{
  "vocab_size": 32,
  "eps": 1e-06,
  "grad_clip": 5.0
}
Rows from block 3, named by matrix and row number. Rows with one number belong to one channel. Each number is 200 + 20 x the weight over its row's rms, rounded and kept within 0 to 999. All counts start at 0. After the name is the row's rms in percent of the matrix's.
# filt: filter width-5 conv, dilation 8 (model.blocks.3.filt.weight, 128x128x5, standardized in use), inputs 64-95, a 5 kernel for each
# gate: gate width-5 conv, dilation 8 (model.blocks.3.gate.weight, 128x128x5, standardized in use), inputs 64-95, a 5 kernel for each
filt.73,097,207,201,171,196,222,191,196,149,226,210,202,161,195,199,191,186,172,196,206,169,208,199,214,194,210,215,186,207,212,211,169,193,216,204,195,216,178,236,196,188,189,169,223,180,198,163,224,202,166,216,213,189,174,214,204,207,161,233,215,203,227,194,197,194,179,203,216,199,227,206,196,161,215,165,172,204,211,208,201,197,184,230,169,221,170,207,224,225,187,212,250,226,188,203,177,213,198,189,205,194,205,199,221,203,188,191,190,195,248,232,160,179,200,191,209,209,237,187,175,221,222,196,239,184,200,194,199,211,186,234,210,234,137,197,223,208,230,171,180,196,183,228,197,179,202,222,202,193,219,179,214,217,171,201,174,187,162,211,173,229
gate.73,103,217,173,185,217,161,193,178,158,208,199,174,206,207,179,158,192,160,173,185,194,237,191,203,201,230,219,197,215,184,202,191,166,228,203,189,217,206,256,196,205,183,223,216,225,218,203,188,252,198,201,200,206,177,183,207,186,210,194,149,197,202,193,189,192,225,193,205,185,188,203,176,198,221,205,194,179,193,205,199,218,186,204,207,212,228,174,215,230,195,170,201,194,197,202,201,185,186,265,209,194,177,220,219,186,186,185,198,173,186,232,207,151,218,193,216,227,185,218,182,187,187,230,222,232,198,208,196,219,216,212,217,213,190,186,227,201,178,215,221,196,174,182,223,188,221,221,175,205,205,215,193,185,197,176,215,201,207,224,205,185
filt.74,100,207,193,199,211,200,190,181,206,204,198,229,216,180,210,211,191,199,192,193,206,224,209,227,192,220,189,222,209,185,198,171,191,218,191,205,194,240,197,201,198,193,157,158,179,208,180,212,165,180,197,204,180,211,195,204,153,167,238,207,221,191,196,195,182,194,213,202,224,216,176,197,219,209,192,178,212,162,217,217,194,198,158,227,194,219,217,185,209,204,187,200,194,196,222,210,164,183,217,218,198,200,200,186,213,189,170,199,199,215,207,169,170,175,216,203,215,207,224,208,229,223,216,187,218,202,187,163,184,181,219,180,173,201,205,194,208,199,178,226,192,166,198,189,194,220,218,190,161,222,203,218,198,154,195,199,160,235,209,208,216
gate.74,093,209,214,233,192,197,149,189,258,174,179,204,223,165,201,207,214,151,190,189,204,210,205,200,198,195,235,203,184,198,231,154,183,198,215,209,226,213,229,219,226,195,189,203,194,202,202,223,198,225,203,210,230,221,219,203,214,178,184,190,189,179,194,187,188,188,187,167,143,217,204,200,171,220,217,210,196,219,218,209,193,207,234,188,209,196,181,200,221,202,173,187,217,277,172,189,243,219,218,198,217,200,212,227,191,199,216,236,197,207,194,203,185,191,193,259,172,182,220,218,205,189,171,207,189,195,214,192,247,158,208,162,203,234,206,208,209,197,229,172,207,211,204,166,206,188,201,236,210,218,196,195,221,215,210,231,212,168,145,198,203
filt.75,098,199,226,177,228,188,200,222,224,204,192,229,209,209,198,223,199,169,183,194,209,228,195,203,226,196,207,213,204,211,195,180,162,209,206,204,203,179,249,189,187,191,190,214,157,214,231,179,185,210,219,192,156,230,191,223,207,197,221,207,175,222,214,205,286,209,206,167,184,217,199,207,235,221,202,192,208,214,179,170,195,210,213,188,191,215,198,175,185,159,192,196,190,203,221,187,212,156,245,210,205,203,212,194,208,212,193,223,197,230,168,224,210,227,181,153,244,148,194,237,220,204,189,211,232,212,210,181,208,204,192,200,151,173,201,190,197,234,177,207,205,213,225,179,241,196,184,210,189,205,209,201,241,181,206,214,201,194,210,184,211
gate.75,099,175,229,216,201,223,189,210,175,198,184,185,197,170,206,194,158,230,170,196,210,256,211,197,225,200,228,199,225,234,202,205,173,226,204,214,200,235,186,205,195,189,214,197,164,198,205,194,225,206,187,225,229,193,208,191,203,215,202,198,211,219,196,212,206,207,194,175,215,207,211,194,191,189,225,199,193,205,184,174,186,208,160,234,214,228,182,203,213,196,168,204,197,214,215,192,181,195,217,202,184,193,206,200,202,219,184,198,278,182,198,192,178,178,172,179,204,211,234,212,179,196,211,164,240,179,227,214,210,184,184,200,186,194,191,207,219,151,240,202,220,207,177,221,234,185,194,203,262,195,234,201,191,234,220,213,199,195,219,183,196
filt.76,101,193,208,198,208,190,209,222,184,187,214,183,219,194,218,198,194,190,237,211,199,193,193,216,187,203,171,189,209,200,195,221,214,204,171,223,178,177,214,161,207,181,194,197,206,182,213,169,204,250,191,215,227,171,226,215,197,244,217,200,197,193,210,232,208,206,186,177,235,204,191,192,174,178,211,220,188,211,205,241,180,202,220,189,212,196,187,185,208,194,218,198,169,199,202,171,201,215,212,176,193,213,183,177,200,196,179,184,207,198,168,174,223,203,192,214,179,192,192,187,207,193,209,143,163,175,208,222,183,210,193,174,173,195,184,209,228,256,201,198,215,195,209,222,218,208,209,206,185,206,225,151,226,190,206,215,227,209,227,205,190
gate.76,102,209,150,230,197,200,192,166,197,188,207,162,219,200,228,180,210,177,216,246,189,231,230,201,224,191,215,196,231,207,195,201,206,172,216,208,212,239,201,176,187,179,189,179,177,187,202,236,259,226,175,239,213,181,221,175,193,181,203,224,211,180,209,187,178,180,195,191,183,212,184,211,195,194,196,213,227,206,206,223,201,158,196,204,199,172,186,216,200,251,199,215,187,223,207,209,181,198,234,211,194,217,239,184,206,197,181,217,218,160,193,197,219,171,212,158,188,223,187,249,174,200,196,167,198,200,205,194,199,175,204,180,196,248,192,197,229,224,176,209,213,208,201,178,185,174,234,226,164,215,192,203,211,203,172,200,208,213,154,201,189
filt.77,097,230,184,211,215,178,192,206,184,202,186,182,231,217,224,196,189,180,182,203,199,208,211,197,184,196,232,201,210,216,215,198,162,212,223,189,224,190,205,202,200,189,164,227,176,186,208,172,230,214,201,214,217,238,207,216,167,198,218,204,208,196,208,198,210,233,186,161,192,219,197,203,209,217,182,198,203,194,195,215,204,238,213,210,188,206,186,179,235,202,197,196,212,187,181,205,227,176,234,213,217,214,206,182,200,200,199,218,196,178,203,238,244,211,213,208,190,197,196,184,211,155,191,151,170,186,223,215,177,210,156,190,209,149,218,193,210,219,166,190,210,216,201,201,189,198,207,202,188,233,184,201,223,231,194,198,204,177,197,209,179
gate.77,097,205,198,222,183,229,225,175,194,212,207,195,149,252,202,201,192,218,243,176,199,189,195,212,152,259,213,199,222,253,191,205,192,225,184,217,195,217,220,232,185,207,191,162,200,165,217,198,178,209,171,202,181,194,192,188,192,190,158,182,221,201,187,199,196,171,206,211,242,197,197,175,165,217,235,167,248,195,173,202,203,200,166,212,196,178,220,184,182,203,187,163,217,170,216,189,215,208,198,207,173,199,200,193,196,200,225,169,181,201,195,192,192,164,218,199,191,207,219,189,192,187,208,187,208,217,212,184,185,160,170,178,192,237,158,190,186,190,173,168,189,188,180,197,199,180,216,164,164,193,205,205,180,213,169,209,210,197,226,164,205
filt.78,100,195,211,185,194,206,212,203,178,225,223,203,218,211,191,156,215,233,223,181,193,192,217,217,205,194,204,224,192,182,201,208,188,202,227,196,199,190,213,167,198,234,180,197,199,203,206,200,179,203,168,184,217,182,227,198,176,207,206,185,192,206,204,210,153,200,209,180,189,234,211,175,177,193,181,197,189,232,177,160,225,198,212,181,214,197,224,174,170,212,189,189,201,172,178,169,217,197,224,201,186,175,232,239,212,177,202,217,187,166,207,201,205,176,229,199,187,161,218,179,186,206,202,172,217,190,192,234,214,246,204,200,190,196,207,216,191,199,180,217,209,205,204,192,199,193,176,204,224,209,187,201,183,201,181,170,207,215,187,240,189
gate.78,096,218,225,145,207,185,192,199,199,191,199,206,192,200,175,209,176,173,204,189,175,207,190,222,213,198,199,218,205,213,210,196,190,180,209,188,204,195,178,235,220,204,182,171,196,223,210,238,216,180,186,208,194,204,237,213,228,196,138,147,199,232,175,225,165,190,193,232,179,184,180,221,193,216,204,201,219,217,196,174,201,208,238,188,193,239,209,214,192,201,211,193,202,234,212,210,196,210,183,180,206,199,189,246,209,200,204,201,247,195,203,210,209,177,170,201,229,193,213,160,213,188,215,208,194,213,207,226,223,159,192,242,223,225,195,208,230,198,211,183,161,201,193,190,196,207,199,243,248,199,209,212,180,178,220,195,197,191,160,183,193
filt.79,101,221,214,218,225,178,196,187,223,214,173,201,220,181,232,199,192,215,177,197,171,203,147,161,139,184,229,186,239,199,200,217,193,191,208,190,209,219,177,194,191,188,218,163,203,219,174,194,215,183,192,169,212,208,194,168,235,166,200,188,212,241,231,208,199,199,186,225,192,211,178,171,248,243,207,198,216,240,214,196,216,224,186,222,216,172,187,206,204,233,205,185,220,204,211,177,198,195,181,206,178,149,166,178,204,192,215,236,212,160,209,194,171,200,202,221,201,206,173,232,212,222,222,170,214,206,164,225,182,196,164,207,215,196,214,193,191,207,236,211,220,223,220,165,176,186,175,193,226,151,200,155,203,174,204,178,219,193,210,175,194
gate.79,101,209,192,198,205,206,197,195,173,244,181,199,206,198,218,234,179,151,254,199,168,170,233,215,181,223,238,236,224,194,205,208,188,192,187,170,219,212,175,245,211,191,203,194,195,212,226,169,224,256,227,185,182,176,214,215,195,191,216,210,229,187,198,174,218,180,201,191,188,173,177,162,237,190,207,206,209,196,205,226,197,215,191,210,209,201,218,203,230,177,185,205,175,177,184,165,183,206,207,218,188,185,160,243,223,210,212,184,171,244,202,232,211,182,205,188,189,207,186,195,195,167,224,208,216,190,206,214,187,190,179,216,189,197,240,211,205,200,199,163,202,198,210,200,194,204,211,219,176,220,202,176,153,180,175,211,190,176,217,203,193
filt.80,099,213,203,204,198,201,187,251,230,232,189,226,236,199,213,215,219,208,163,222,209,194,183,217,162,208,220,200,200,210,216,198,214,201,210,194,244,200,173,204,188,188,187,209,221,200,194,175,169,237,189,199,199,214,161,182,211,245,190,202,215,170,275,199,201,215,211,209,191,206,200,210,204,198,218,174,226,201,172,190,202,195,221,168,178,202,195,202,189,194,193,192,230,194,153,231,220,180,191,225,172,199,180,191,184,173,169,252,209,146,200,168,201,209,196,192,185,175,202,157,196,166,193,205,205,208,209,202,188,202,215,181,226,211,233,221,179,216,189,204,216,201,222,171,194,215,199,202,199,222,192,204,207,210,145,197,201,226,227,227,184
gate.80,101,253,242,173,169,220,212,193,200,210,197,175,217,191,223,233,199,225,210,153,196,224,205,236,214,221,191,207,199,214,207,196,204,225,199,193,193,176,231,226,210,182,203,241,212,186,198,231,227,191,157,200,208,178,209,221,179,218,190,193,196,200,197,236,195,182,208,200,206,188,187,195,221,184,231,201,187,219,197,205,199,213,207,174,199,219,204,207,206,238,182,178,235,199,217,205,184,179,238,188,190,212,204,204,192,183,188,201,186,191,170,195,197,155,181,204,189,195,252,202,181,201,187,235,208,193,211,209,165,201,196,209,191,188,212,187,207,202,160,197,218,218,181,124,176,185,196,231,226,218,187,181,226,206,221,213,185,179,116,186,215
filt.81,102,188,208,141,200,220,191,163,187,178,203,176,175,171,182,190,212,207,210,228,195,214,210,186,199,205,224,185,176,199,213,194,181,223,205,197,184,223,171,218,204,213,209,221,203,200,235,215,222,208,207,220,207,208,209,180,181,207,192,223,195,202,175,167,223,180,211,196,233,209,218,246,228,202,236,204,208,227,217,188,214,189,178,176,233,187,192,182,221,165,209,200,175,177,190,196,208,195,199,205,201,210,206,170,216,220,191,200,167,204,177,209,202,164,186,241,164,204,191,243,201,201,208,212,196,191,182,190,179,213,203,205,167,217,236,230,243,185,202,236,192,205,168,159,152,218,212,169,196,228,219,218,174,199,201,195,176,209,202,204,200
gate.81,100,201,192,216,208,204,214,195,219,204,211,180,229,178,210,216,203,178,187,198,183,202,216,232,186,215,212,193,202,232,238,189,197,168,227,196,185,224,191,205,202,186,200,227,204,194,239,180,196,201,204,190,202,214,160,202,184,163,183,229,215,224,210,178,200,212,160,198,219,200,164,175,232,199,168,193,208,213,185,161,223,199,185,180,200,229,202,220,200,201,216,217,195,225,215,214,220,205,215,217,189,176,176,255,203,197,223,174,196,249,156,206,194,211,181,212,209,184,194,183,217,211,184,185,186,212,194,193,210,224,167,213,189,254,196,171,242,216,185,179,200,198,216,207,175,169,199,184,210,211,191,164,201,189,171,193,185,192,195,212,214
filt.82,097,200,217,217,223,220,197,208,188,215,201,204,209,201,208,211,169,195,182,201,183,187,178,197,203,204,197,192,205,196,191,196,184,171,181,200,200,170,224,224,224,220,186,182,180,201,222,165,182,185,213,207,204,206,211,221,213,228,92,207,217,199,194,180,231,208,197,190,128,197,193,231,208,181,213,195,217,218,220,185,194,200,200,202,197,217,206,221,194,193,209,202,195,154,222,229,191,172,188,228,203,188,185,204,176,205,197,203,236,207,224,175,172,213,163,194,204,184,189,200,207,194,225,174,208,206,188,193,216,212,189,177,196,194,189,214,203,212,197,201,183,209,180,215,176,200,206,211,201,186,210,211,227,179,205,207,179,208,234,191,187
gate.82,103,207,223,250,198,182,188,186,149,213,189,221,180,268,156,203,190,192,246,166,202,185,174,231,187,210,217,199,217,209,218,188,189,184,196,188,209,189,266,205,201,222,192,184,194,212,190,188,191,205,196,200,213,214,196,214,196,187,205,183,189,180,192,242,189,169,189,211,179,199,195,217,202,282,210,213,211,217,176,195,211,205,186,148,185,181,175,193,172,189,201,202,194,229,191,209,222,194,210,180,188,203,203,188,231,232,208,192,198,181,191,191,219,209,185,201,201,204,147,225,190,178,200,157,193,193,215,193,249,186,171,202,201,202,201,196,209,177,291,200,211,205,210,193,208,200,208,217,173,234,203,229,230,199,208,211,201,207,240,183,200
filt.83,103,220,192,205,217,243,203,171,227,194,209,210,205,148,204,202,204,199,170,186,197,220,197,178,139,174,195,218,210,183,186,202,184,174,218,190,210,204,173,200,215,184,208,156,233,228,225,200,166,190,182,207,184,209,187,218,198,215,168,170,199,203,170,202,170,221,199,189,205,207,215,202,207,142,183,224,240,205,215,224,211,175,189,193,200,170,246,237,232,228,226,181,201,236,189,176,181,193,182,189,189,179,178,235,243,170,207,206,225,189,187,215,199,232,165,209,192,187,224,213,218,180,196,176,220,179,179,204,221,202,176,219,207,227,150,175,213,174,205,230,166,239,217,209,188,204,193,195,177,210,190,174,204,171,203,218,199,191,212,219,193
gate.83,100,218,176,189,227,243,212,182,191,208,170,216,190,247,209,191,212,176,243,217,194,231,194,172,226,217,197,200,216,219,225,165,230,220,168,222,217,199,157,199,241,190,214,230,207,166,207,172,227,239,180,191,224,207,195,202,211,231,207,171,179,212,209,204,166,200,227,172,155,185,215,216,210,217,212,230,207,189,213,190,195,171,238,225,236,207,247,228,186,183,215,220,183,156,198,226,244,192,222,197,195,202,173,162,197,204,219,189,222,153,198,197,195,213,206,196,220,214,197,204,193,193,196,228,222,206,212,187,211,207,185,220,217,186,194,192,212,194,217,181,205,161,197,198,173,186,211,205,194,208,191,163,202,226,172,191,167,209,210,186,193
filt.84,101,199,171,233,197,184,186,185,239,229,215,188,176,216,213,207,192,186,216,193,199,205,207,174,218,197,174,204,205,180,209,191,188,182,213,184,205,205,193,206,202,199,195,193,213,199,212,183,159,192,198,190,201,220,195,199,210,211,142,198,194,199,190,228,192,210,214,198,207,181,186,189,195,206,222,204,189,216,283,193,195,194,205,191,228,192,198,178,228,186,200,186,216,173,193,185,182,191,180,205,220,210,187,247,198,196,197,203,226,186,186,186,200,248,204,217,202,214,212,183,225,209,228,245,192,205,185,215,173,204,173,186,194,183,195,197,194,227,245,201,204,223,201,227,160,202,190,190,140,191,196,212,195,212,199,201,176,183,219,202,174
gate.84,098,192,189,192,195,199,202,186,150,178,196,196,214,226,213,186,212,205,120,184,197,219,206,221,214,206,195,205,200,188,205,194,190,255,196,203,201,200,206,239,226,201,237,241,184,215,197,226,188,225,178,234,223,139,208,218,191,223,206,229,193,212,208,197,202,186,212,205,201,198,195,191,228,189,213,208,201,214,186,214,200,190,197,198,208,201,204,223,160,205,224,178,209,240,183,178,188,205,250,203,200,192,200,158,199,210,194,191,201,211,200,219,208,147,234,199,191,197,215,166,206,194,204,170,194,203,175,200,188,189,188,199,229,212,211,192,191,199,175,193,195,184,177,188,177,182,208,194,220,210,187,203,190,204,230,203,193,194,182,188,216
filt.85,100,208,199,215,177,215,217,188,143,203,200,184,185,226,213,204,180,188,262,205,214,219,224,198,198,183,184,203,141,207,204,190,189,169,169,194,216,215,253,192,191,232,193,187,197,212,199,206,205,187,181,213,207,237,183,181,206,204,216,216,197,198,232,233,208,189,197,209,249,209,217,188,226,168,246,227,190,174,194,191,214,181,189,199,180,218,219,206,203,166,161,194,207,182,183,195,163,217,169,209,210,230,218,164,225,200,176,210,230,216,198,215,205,190,177,196,187,217,207,216,215,210,178,241,177,202,183,206,153,203,169,215,211,188,243,201,200,215,204,237,237,192,195,214,179,194,217,189,206,231,212,182,229,217,213,218,217,195,252,222,202
gate.85,101,191,222,224,213,225,193,211,180,201,213,199,211,213,192,188,174,189,155,197,187,196,219,252,191,202,196,184,283,229,207,207,185,206,229,188,193,193,182,172,183,222,190,251,207,205,213,210,216,171,185,168,178,210,227,214,220,206,222,195,191,193,210,176,164,193,197,197,182,217,211,180,222,222,180,220,218,175,150,225,232,157,229,242,178,198,190,194,203,231,215,187,191,206,187,220,192,226,197,233,203,218,165,169,197,206,191,216,246,170,178,182,202,198,225,205,187,216,199,205,178,198,187,230,199,190,217,162,216,188,192,219,179,197,210,192,200,209,165,156,213,202,194,168,187,179,241,187,226,219,171,193,221,172,182,207,199,168,189,185,205
filt.86,098,195,207,241,208,200,206,205,133,200,200,212,189,228,189,162,192,202,211,209,172,220,172,247,186,204,208,187,200,214,192,199,187,231,179,201,212,180,206,203,201,200,195,121,192,214,207,192,201,210,212,177,191,245,208,209,194,207,242,192,189,189,186,215,222,194,204,179,269,200,180,199,199,198,200,200,195,204,187,221,213,195,210,167,200,206,211,192,244,208,206,197,203,203,189,210,192,202,213,192,207,202,180,198,200,203,193,239,230,194,180,180,186,212,206,207,209,220,205,193,191,223,205,203,208,177,192,195,247,199,204,205,215,215,179,191,206,192,262,220,202,197,210,257,206,180,221,170,182,200,184,185,195,239,177,197,212,213,285,199,208
gate.86,094,236,228,203,234,206,203,193,232,198,206,201,197,218,205,179,172,185,169,186,213,216,206,229,214,199,193,198,187,199,189,191,203,165,196,179,202,182,183,177,219,180,180,202,163,193,215,208,216,212,178,203,201,213,236,201,191,185,192,180,207,202,208,203,209,212,192,204,154,205,197,226,224,211,249,216,223,232,238,226,213,219,224,162,213,243,202,190,169,180,203,220,241,164,219,201,168,190,191,204,189,187,187,194,184,196,178,168,216,218,203,182,192,228,200,206,187,185,169,207,213,210,183,172,216,199,170,187,153,158,192,168,205,197,164,172,179,162,201,196,173,201,191,187,200,206,242,199,223,194,177,182,169,186,203,182,189,192,208,209,181
filt.87,097,201,230,199,173,200,205,160,183,158,184,178,214,224,196,201,227,241,202,157,197,190,183,215,196,209,214,185,195,193,217,180,245,203,210,174,197,179,172,231,179,175,196,187,189,191,197,238,177,187,208,179,186,196,248,195,201,181,220,215,208,196,166,215,193,190,195,231,190,222,234,193,192,211,204,208,200,192,187,212,207,201,173,234,221,187,214,192,193,212,184,200,183,213,224,202,213,154,201,228,212,193,155,172,231,191,195,183,214,216,218,179,239,188,208,174,206,248,171,224,212,194,194,188,185,167,198,213,202,241,211,204,165,210,220,198,234,193,185,240,215,200,189,179,223,203,192,184,204,217,192,201,203,188,184,210,203,210,162,230,199
gate.87,100,192,194,184,209,216,199,157,196,199,210,181,218,234,207,202,218,181,175,208,195,215,212,191,176,225,207,199,171,217,217,207,194,179,168,201,224,176,212,183,191,197,202,179,177,205,177,198,235,198,192,206,213,206,198,225,200,185,218,228,210,165,219,187,177,234,187,174,186,197,208,217,177,239,203,208,203,198,202,225,182,208,182,219,176,207,207,205,211,209,185,211,190,216,197,194,205,202,172,203,191,186,199,236,219,210,195,151,163,229,219,214,201,152,214,226,194,198,258,223,239,198,176,205,192,210,214,190,215,224,232,183,187,209,213,195,231,185,217,189,203,186,200,172,203,168,212,210,199,225,205,219,203,222,222,222,209,203,185,221,180
filt.88,097,200,189,199,182,203,204,175,165,171,197,214,230,188,218,212,220,237,142,204,208,193,177,186,209,173,188,189,212,197,204,209,201,237,223,202,215,198,221,230,210,186,217,205,206,223,193,219,219,225,166,200,218,140,200,220,201,225,202,187,189,211,210,107,222,189,212,221,139,198,195,214,187,232,203,189,189,200,182,198,205,174,208,220,221,191,238,206,202,181,219,210,197,179,209,204,209,195,221,194,184,171,187,201,189,235,216,195,216,205,208,222,232,180,218,231,205,180,191,201,206,186,194,202,184,207,182,237,166,204,208,199,216,190,226,187,176,207,229,224,209,214,217,125,196,203,194,192,232,193,206,216,207,207,206,199,200,201,211,214,205
gate.88,097,205,205,193,218,192,197,211,202,212,179,181,195,225,196,200,218,202,156,205,181,206,202,207,188,221,211,204,228,219,227,203,214,227,186,180,205,216,141,192,193,204,203,218,225,207,198,214,174,206,184,224,198,168,190,203,206,199,246,171,210,204,221,227,211,202,207,210,223,198,207,201,236,212,202,222,198,221,139,213,191,229,215,206,205,181,195,216,151,203,190,197,189,218,215,208,215,183,247,212,197,216,208,177,204,202,176,194,150,200,208,212,187,186,170,187,201,173,218,225,187,214,216,211,205,229,199,175,154,222,198,188,205,192,233,194,187,218,158,192,193,210,190,202,179,213,200,213,228,195,227,162,223,208,172,220,208,203,181,203,204
filt.89,102,219,191,175,195,206,195,193,232,159,171,213,179,180,222,187,202,190,187,211,198,183,224,212,210,185,189,189,198,169,200,173,197,198,216,206,221,222,184,180,191,190,182,210,167,210,177,190,145,187,237,204,209,226,209,210,202,165,202,218,222,169,193,192,187,177,207,196,200,212,205,173,183,225,173,179,196,181,185,201,208,189,200,196,181,188,200,183,237,212,187,215,228,165,216,177,201,191,208,197,220,192,228,179,211,183,191,200,168,166,182,216,190,223,202,217,212,216,191,198,222,184,219,233,172,192,227,192,183,248,231,212,168,178,166,195,197,192,234,202,217,199,205,223,205,192,181,211,197,207,223,199,215,207,258,202,199,183,229,203,232
gate.89,101,234,250,191,189,182,173,185,191,167,187,182,160,189,190,216,197,163,184,218,196,196,225,224,216,183,235,242,208,175,216,201,177,253,196,210,193,215,183,212,207,193,227,186,212,224,204,186,235,201,220,204,206,200,218,211,179,212,253,188,205,205,178,277,191,189,199,227,227,232,184,206,235,168,201,241,211,200,216,230,156,190,195,198,226,167,209,198,226,203,192,204,208,245,203,220,212,187,215,179,218,190,156,216,200,172,215,213,199,222,201,176,182,216,213,209,230,179,194,208,215,198,220,206,203,179,208,212,208,219,190,177,172,210,194,180,199,200,144,213,195,208,187,184,204,194,208,168,251,191,179,198,189,209,202,183,211,199,197,206,204
filt.90,099,201,179,223,206,212,223,207,255,193,215,186,202,234,212,167,207,177,233,203,215,197,194,244,186,225,214,226,188,194,219,213,220,206,202,205,193,198,179,190,197,197,205,200,229,189,207,191,175,167,208,190,200,191,199,202,191,206,246,203,173,204,217,215,190,192,213,208,232,217,196,218,185,212,182,191,214,196,178,192,188,198,208,210,192,210,206,207,221,228,201,194,205,167,213,200,190,182,204,218,196,199,197,211,228,196,228,179,130,204,189,213,186,231,230,176,199,166,194,198,222,188,184,233,192,204,200,203,191,212,194,235,162,223,212,203,176,216,128,185,207,206,216,209,214,191,200,219,241,198,186,192,208,232,212,188,215,219,136,200,217
gate.90,100,177,226,173,235,173,174,214,232,193,201,196,179,245,219,194,180,180,193,202,175,201,216,240,212,197,202,200,189,230,221,186,213,234,214,200,206,183,202,217,228,214,197,188,215,194,198,211,193,188,168,210,196,208,234,197,174,189,270,194,227,170,204,272,195,197,168,170,238,205,220,200,213,198,208,192,211,172,154,211,187,166,214,220,223,176,223,202,215,182,191,220,198,240,180,185,201,205,195,217,220,209,218,201,189,210,227,237,162,218,213,216,196,205,212,208,183,221,237,231,189,207,211,183,196,222,198,187,207,221,204,189,202,211,220,200,172,208,152,221,197,210,203,180,240,200,199,248,215,219,202,193,163,215,184,201,182,173,135,197,203
filt.91,101,204,167,164,214,216,201,187,199,203,201,195,179,220,211,224,205,205,186,197,196,200,220,201,231,194,202,223,195,220,213,190,201,214,180,192,175,201,212,234,193,215,183,194,189,185,204,235,199,170,176,232,151,180,208,214,186,129,225,194,210,195,151,200,211,182,237,212,201,195,206,201,238,183,193,213,208,206,208,204,228,189,172,153,196,230,193,173,175,211,205,175,184,228,256,203,170,151,206,229,202,172,166,194,200,199,194,124,216,228,211,160,179,179,201,196,194,196,169,205,217,187,227,214,214,208,207,147,185,198,188,225,187,166,192,202,208,197,178,205,194,194,211,176,219,193,198,183,202,208,205,224,184,208,196,214,192,197,186,176,226
gate.91,095,167,187,197,238,220,175,171,193,176,189,199,193,201,191,207,189,179,172,191,196,205,166,225,219,206,192,244,168,191,204,200,209,226,231,193,177,233,215,208,223,222,197,187,197,205,194,241,201,232,164,188,171,197,196,225,190,164,202,191,202,204,193,209,165,180,204,205,213,183,197,171,231,182,204,209,194,191,184,238,194,195,245,203,227,185,202,198,238,224,209,192,244,235,200,196,194,251,191,241,230,210,235,203,195,214,165,192,191,145,201,170,169,221,237,218,181,228,197,208,198,186,210,217,215,192,208,163,210,208,196,208,235,178,231,206,167,189,185,170,205,197,215,190,159,233,191,207,224,211,227,195,186,212,219,197,203,190,192,176,192
filt.92,101,196,187,229,195,191,201,207,214,162,198,200,202,197,206,204,204,193,172,195,240,193,202,224,186,185,196,224,215,184,193,180,219,170,189,209,189,212,166,164,198,173,192,158,184,229,208,237,178,222,207,189,187,207,215,181,173,198,220,193,202,207,181,208,226,234,194,198,210,250,213,208,191,214,228,222,203,224,220,249,215,202,149,176,202,189,153,162,167,187,206,216,167,222,175,218,170,167,215,229,208,197,182,169,162,189,203,255,200,174,177,201,214,215,172,187,203,233,195,194,197,198,177,203,212,180,184,196,220,224,228,198,221,161,191,192,238,199,185,230,180,207,235,238,208,192,195,157,224,173,204,217,194,179,207,192,195,201,194,198,191
gate.92,100,202,236,203,224,205,193,188,222,191,188,252,215,198,222,180,193,168,206,217,167,195,176,241,193,216,209,216,220,203,192,182,193,189,177,214,196,221,188,204,202,208,216,205,222,210,200,199,185,207,204,209,163,184,207,210,225,197,199,168,195,203,212,175,187,171,219,192,201,202,214,205,233,213,235,195,218,220,194,194,204,206,205,171,172,190,212,166,187,198,205,210,214,157,194,221,209,180,234,185,198,189,192,196,200,176,177,193,152,206,201,178,208,166,197,193,192,207,185,182,222,199,209,204,174,189,168,200,200,179,199,182,197,201,183,191,173,180,157,181,197,196,185,206,168,182,221,210,199,205,189,214,223,222,235,225,209,192,180,226,189
filt.93,099,213,217,172,231,206,209,212,165,202,209,213,207,182,221,177,188,191,208,165,213,217,232,244,194,205,229,188,189,225,192,202,202,193,196,191,193,161,229,218,192,212,172,231,174,208,212,208,171,198,184,203,210,208,193,223,191,181,225,188,199,222,226,212,208,219,216,179,188,217,217,227,210,209,195,197,189,254,252,191,217,213,209,191,226,210,231,202,172,165,177,190,233,156,219,186,192,184,227,209,196,208,185,138,186,209,220,182,217,213,188,201,180,195,191,185,209,183,189,193,224,173,192,161,181,208,197,215,205,182,189,204,167,201,157,187,224,232,158,196,206,210,216,196,211,187,208,229,158,188,209,184,213,161,230,175,206,175,215,201,192
gate.93,099,200,187,201,177,209,203,208,197,213,182,217,228,233,176,193,180,221,194,178,187,208,201,240,207,234,213,214,209,220,231,191,215,195,203,207,196,171,186,191,211,189,204,232,198,175,191,221,190,204,216,201,204,260,218,213,214,202,237,189,201,184,184,253,178,171,192,156,212,175,178,212,195,212,181,180,168,154,215,212,216,199,190,238,198,223,182,184,217,215,187,209,200,213,200,185,196,198,232,208,202,186,194,210,243,235,228,213,141,158,194,185,210,203,184,175,209,173,230,219,192,218,191,173,227,206,181,191,192,210,193,172,193,229,230,202,198,163,181,248,196,197,223,160,193,185,185,213,209,245,199,206,190,212,195,199,184,207,174,220,206
filt.94,102,191,168,225,188,208,214,182,161,190,193,181,178,230,198,176,214,218,198,227,212,223,197,193,246,215,192,212,205,195,191,192,206,209,185,221,192,187,195,194,178,211,203,190,203,228,206,227,196,152,178,229,195,193,254,213,232,159,218,199,195,227,184,218,226,189,193,223,179,217,186,229,179,193,214,186,202,190,185,190,209,183,192,224,215,197,178,179,167,204,215,174,173,210,186,200,199,163,214,194,183,202,216,182,185,233,215,207,177,187,192,178,144,199,196,204,201,196,202,210,183,175,205,183,232,193,192,226,179,178,185,187,185,206,223,224,177,230,224,214,223,196,199,191,207,212,202,194,191,185,209,223,227,186,214,212,211,197,198,181,218
gate.94,100,224,206,207,221,206,187,180,206,201,180,225,223,184,207,190,168,208,196,208,185,211,214,197,194,190,203,195,173,205,182,218,165,162,190,218,213,226,237,172,207,194,206,214,165,192,229,205,235,197,238,208,183,186,234,175,226,206,184,216,196,191,231,204,189,203,217,187,204,212,233,235,220,212,225,226,194,239,191,225,218,223,228,212,176,186,216,198,204,185,204,198,197,196,204,187,194,188,207,215,203,199,171,194,194,176,183,226,191,187,170,199,202,203,178,179,203,186,227,187,200,229,245,205,204,162,165,173,218,206,159,170,238,218,183,191,188,183,222,219,199,175,159,182,225,203,212,214,238,203,224,211,211,205,231,208,196,155,192,179,229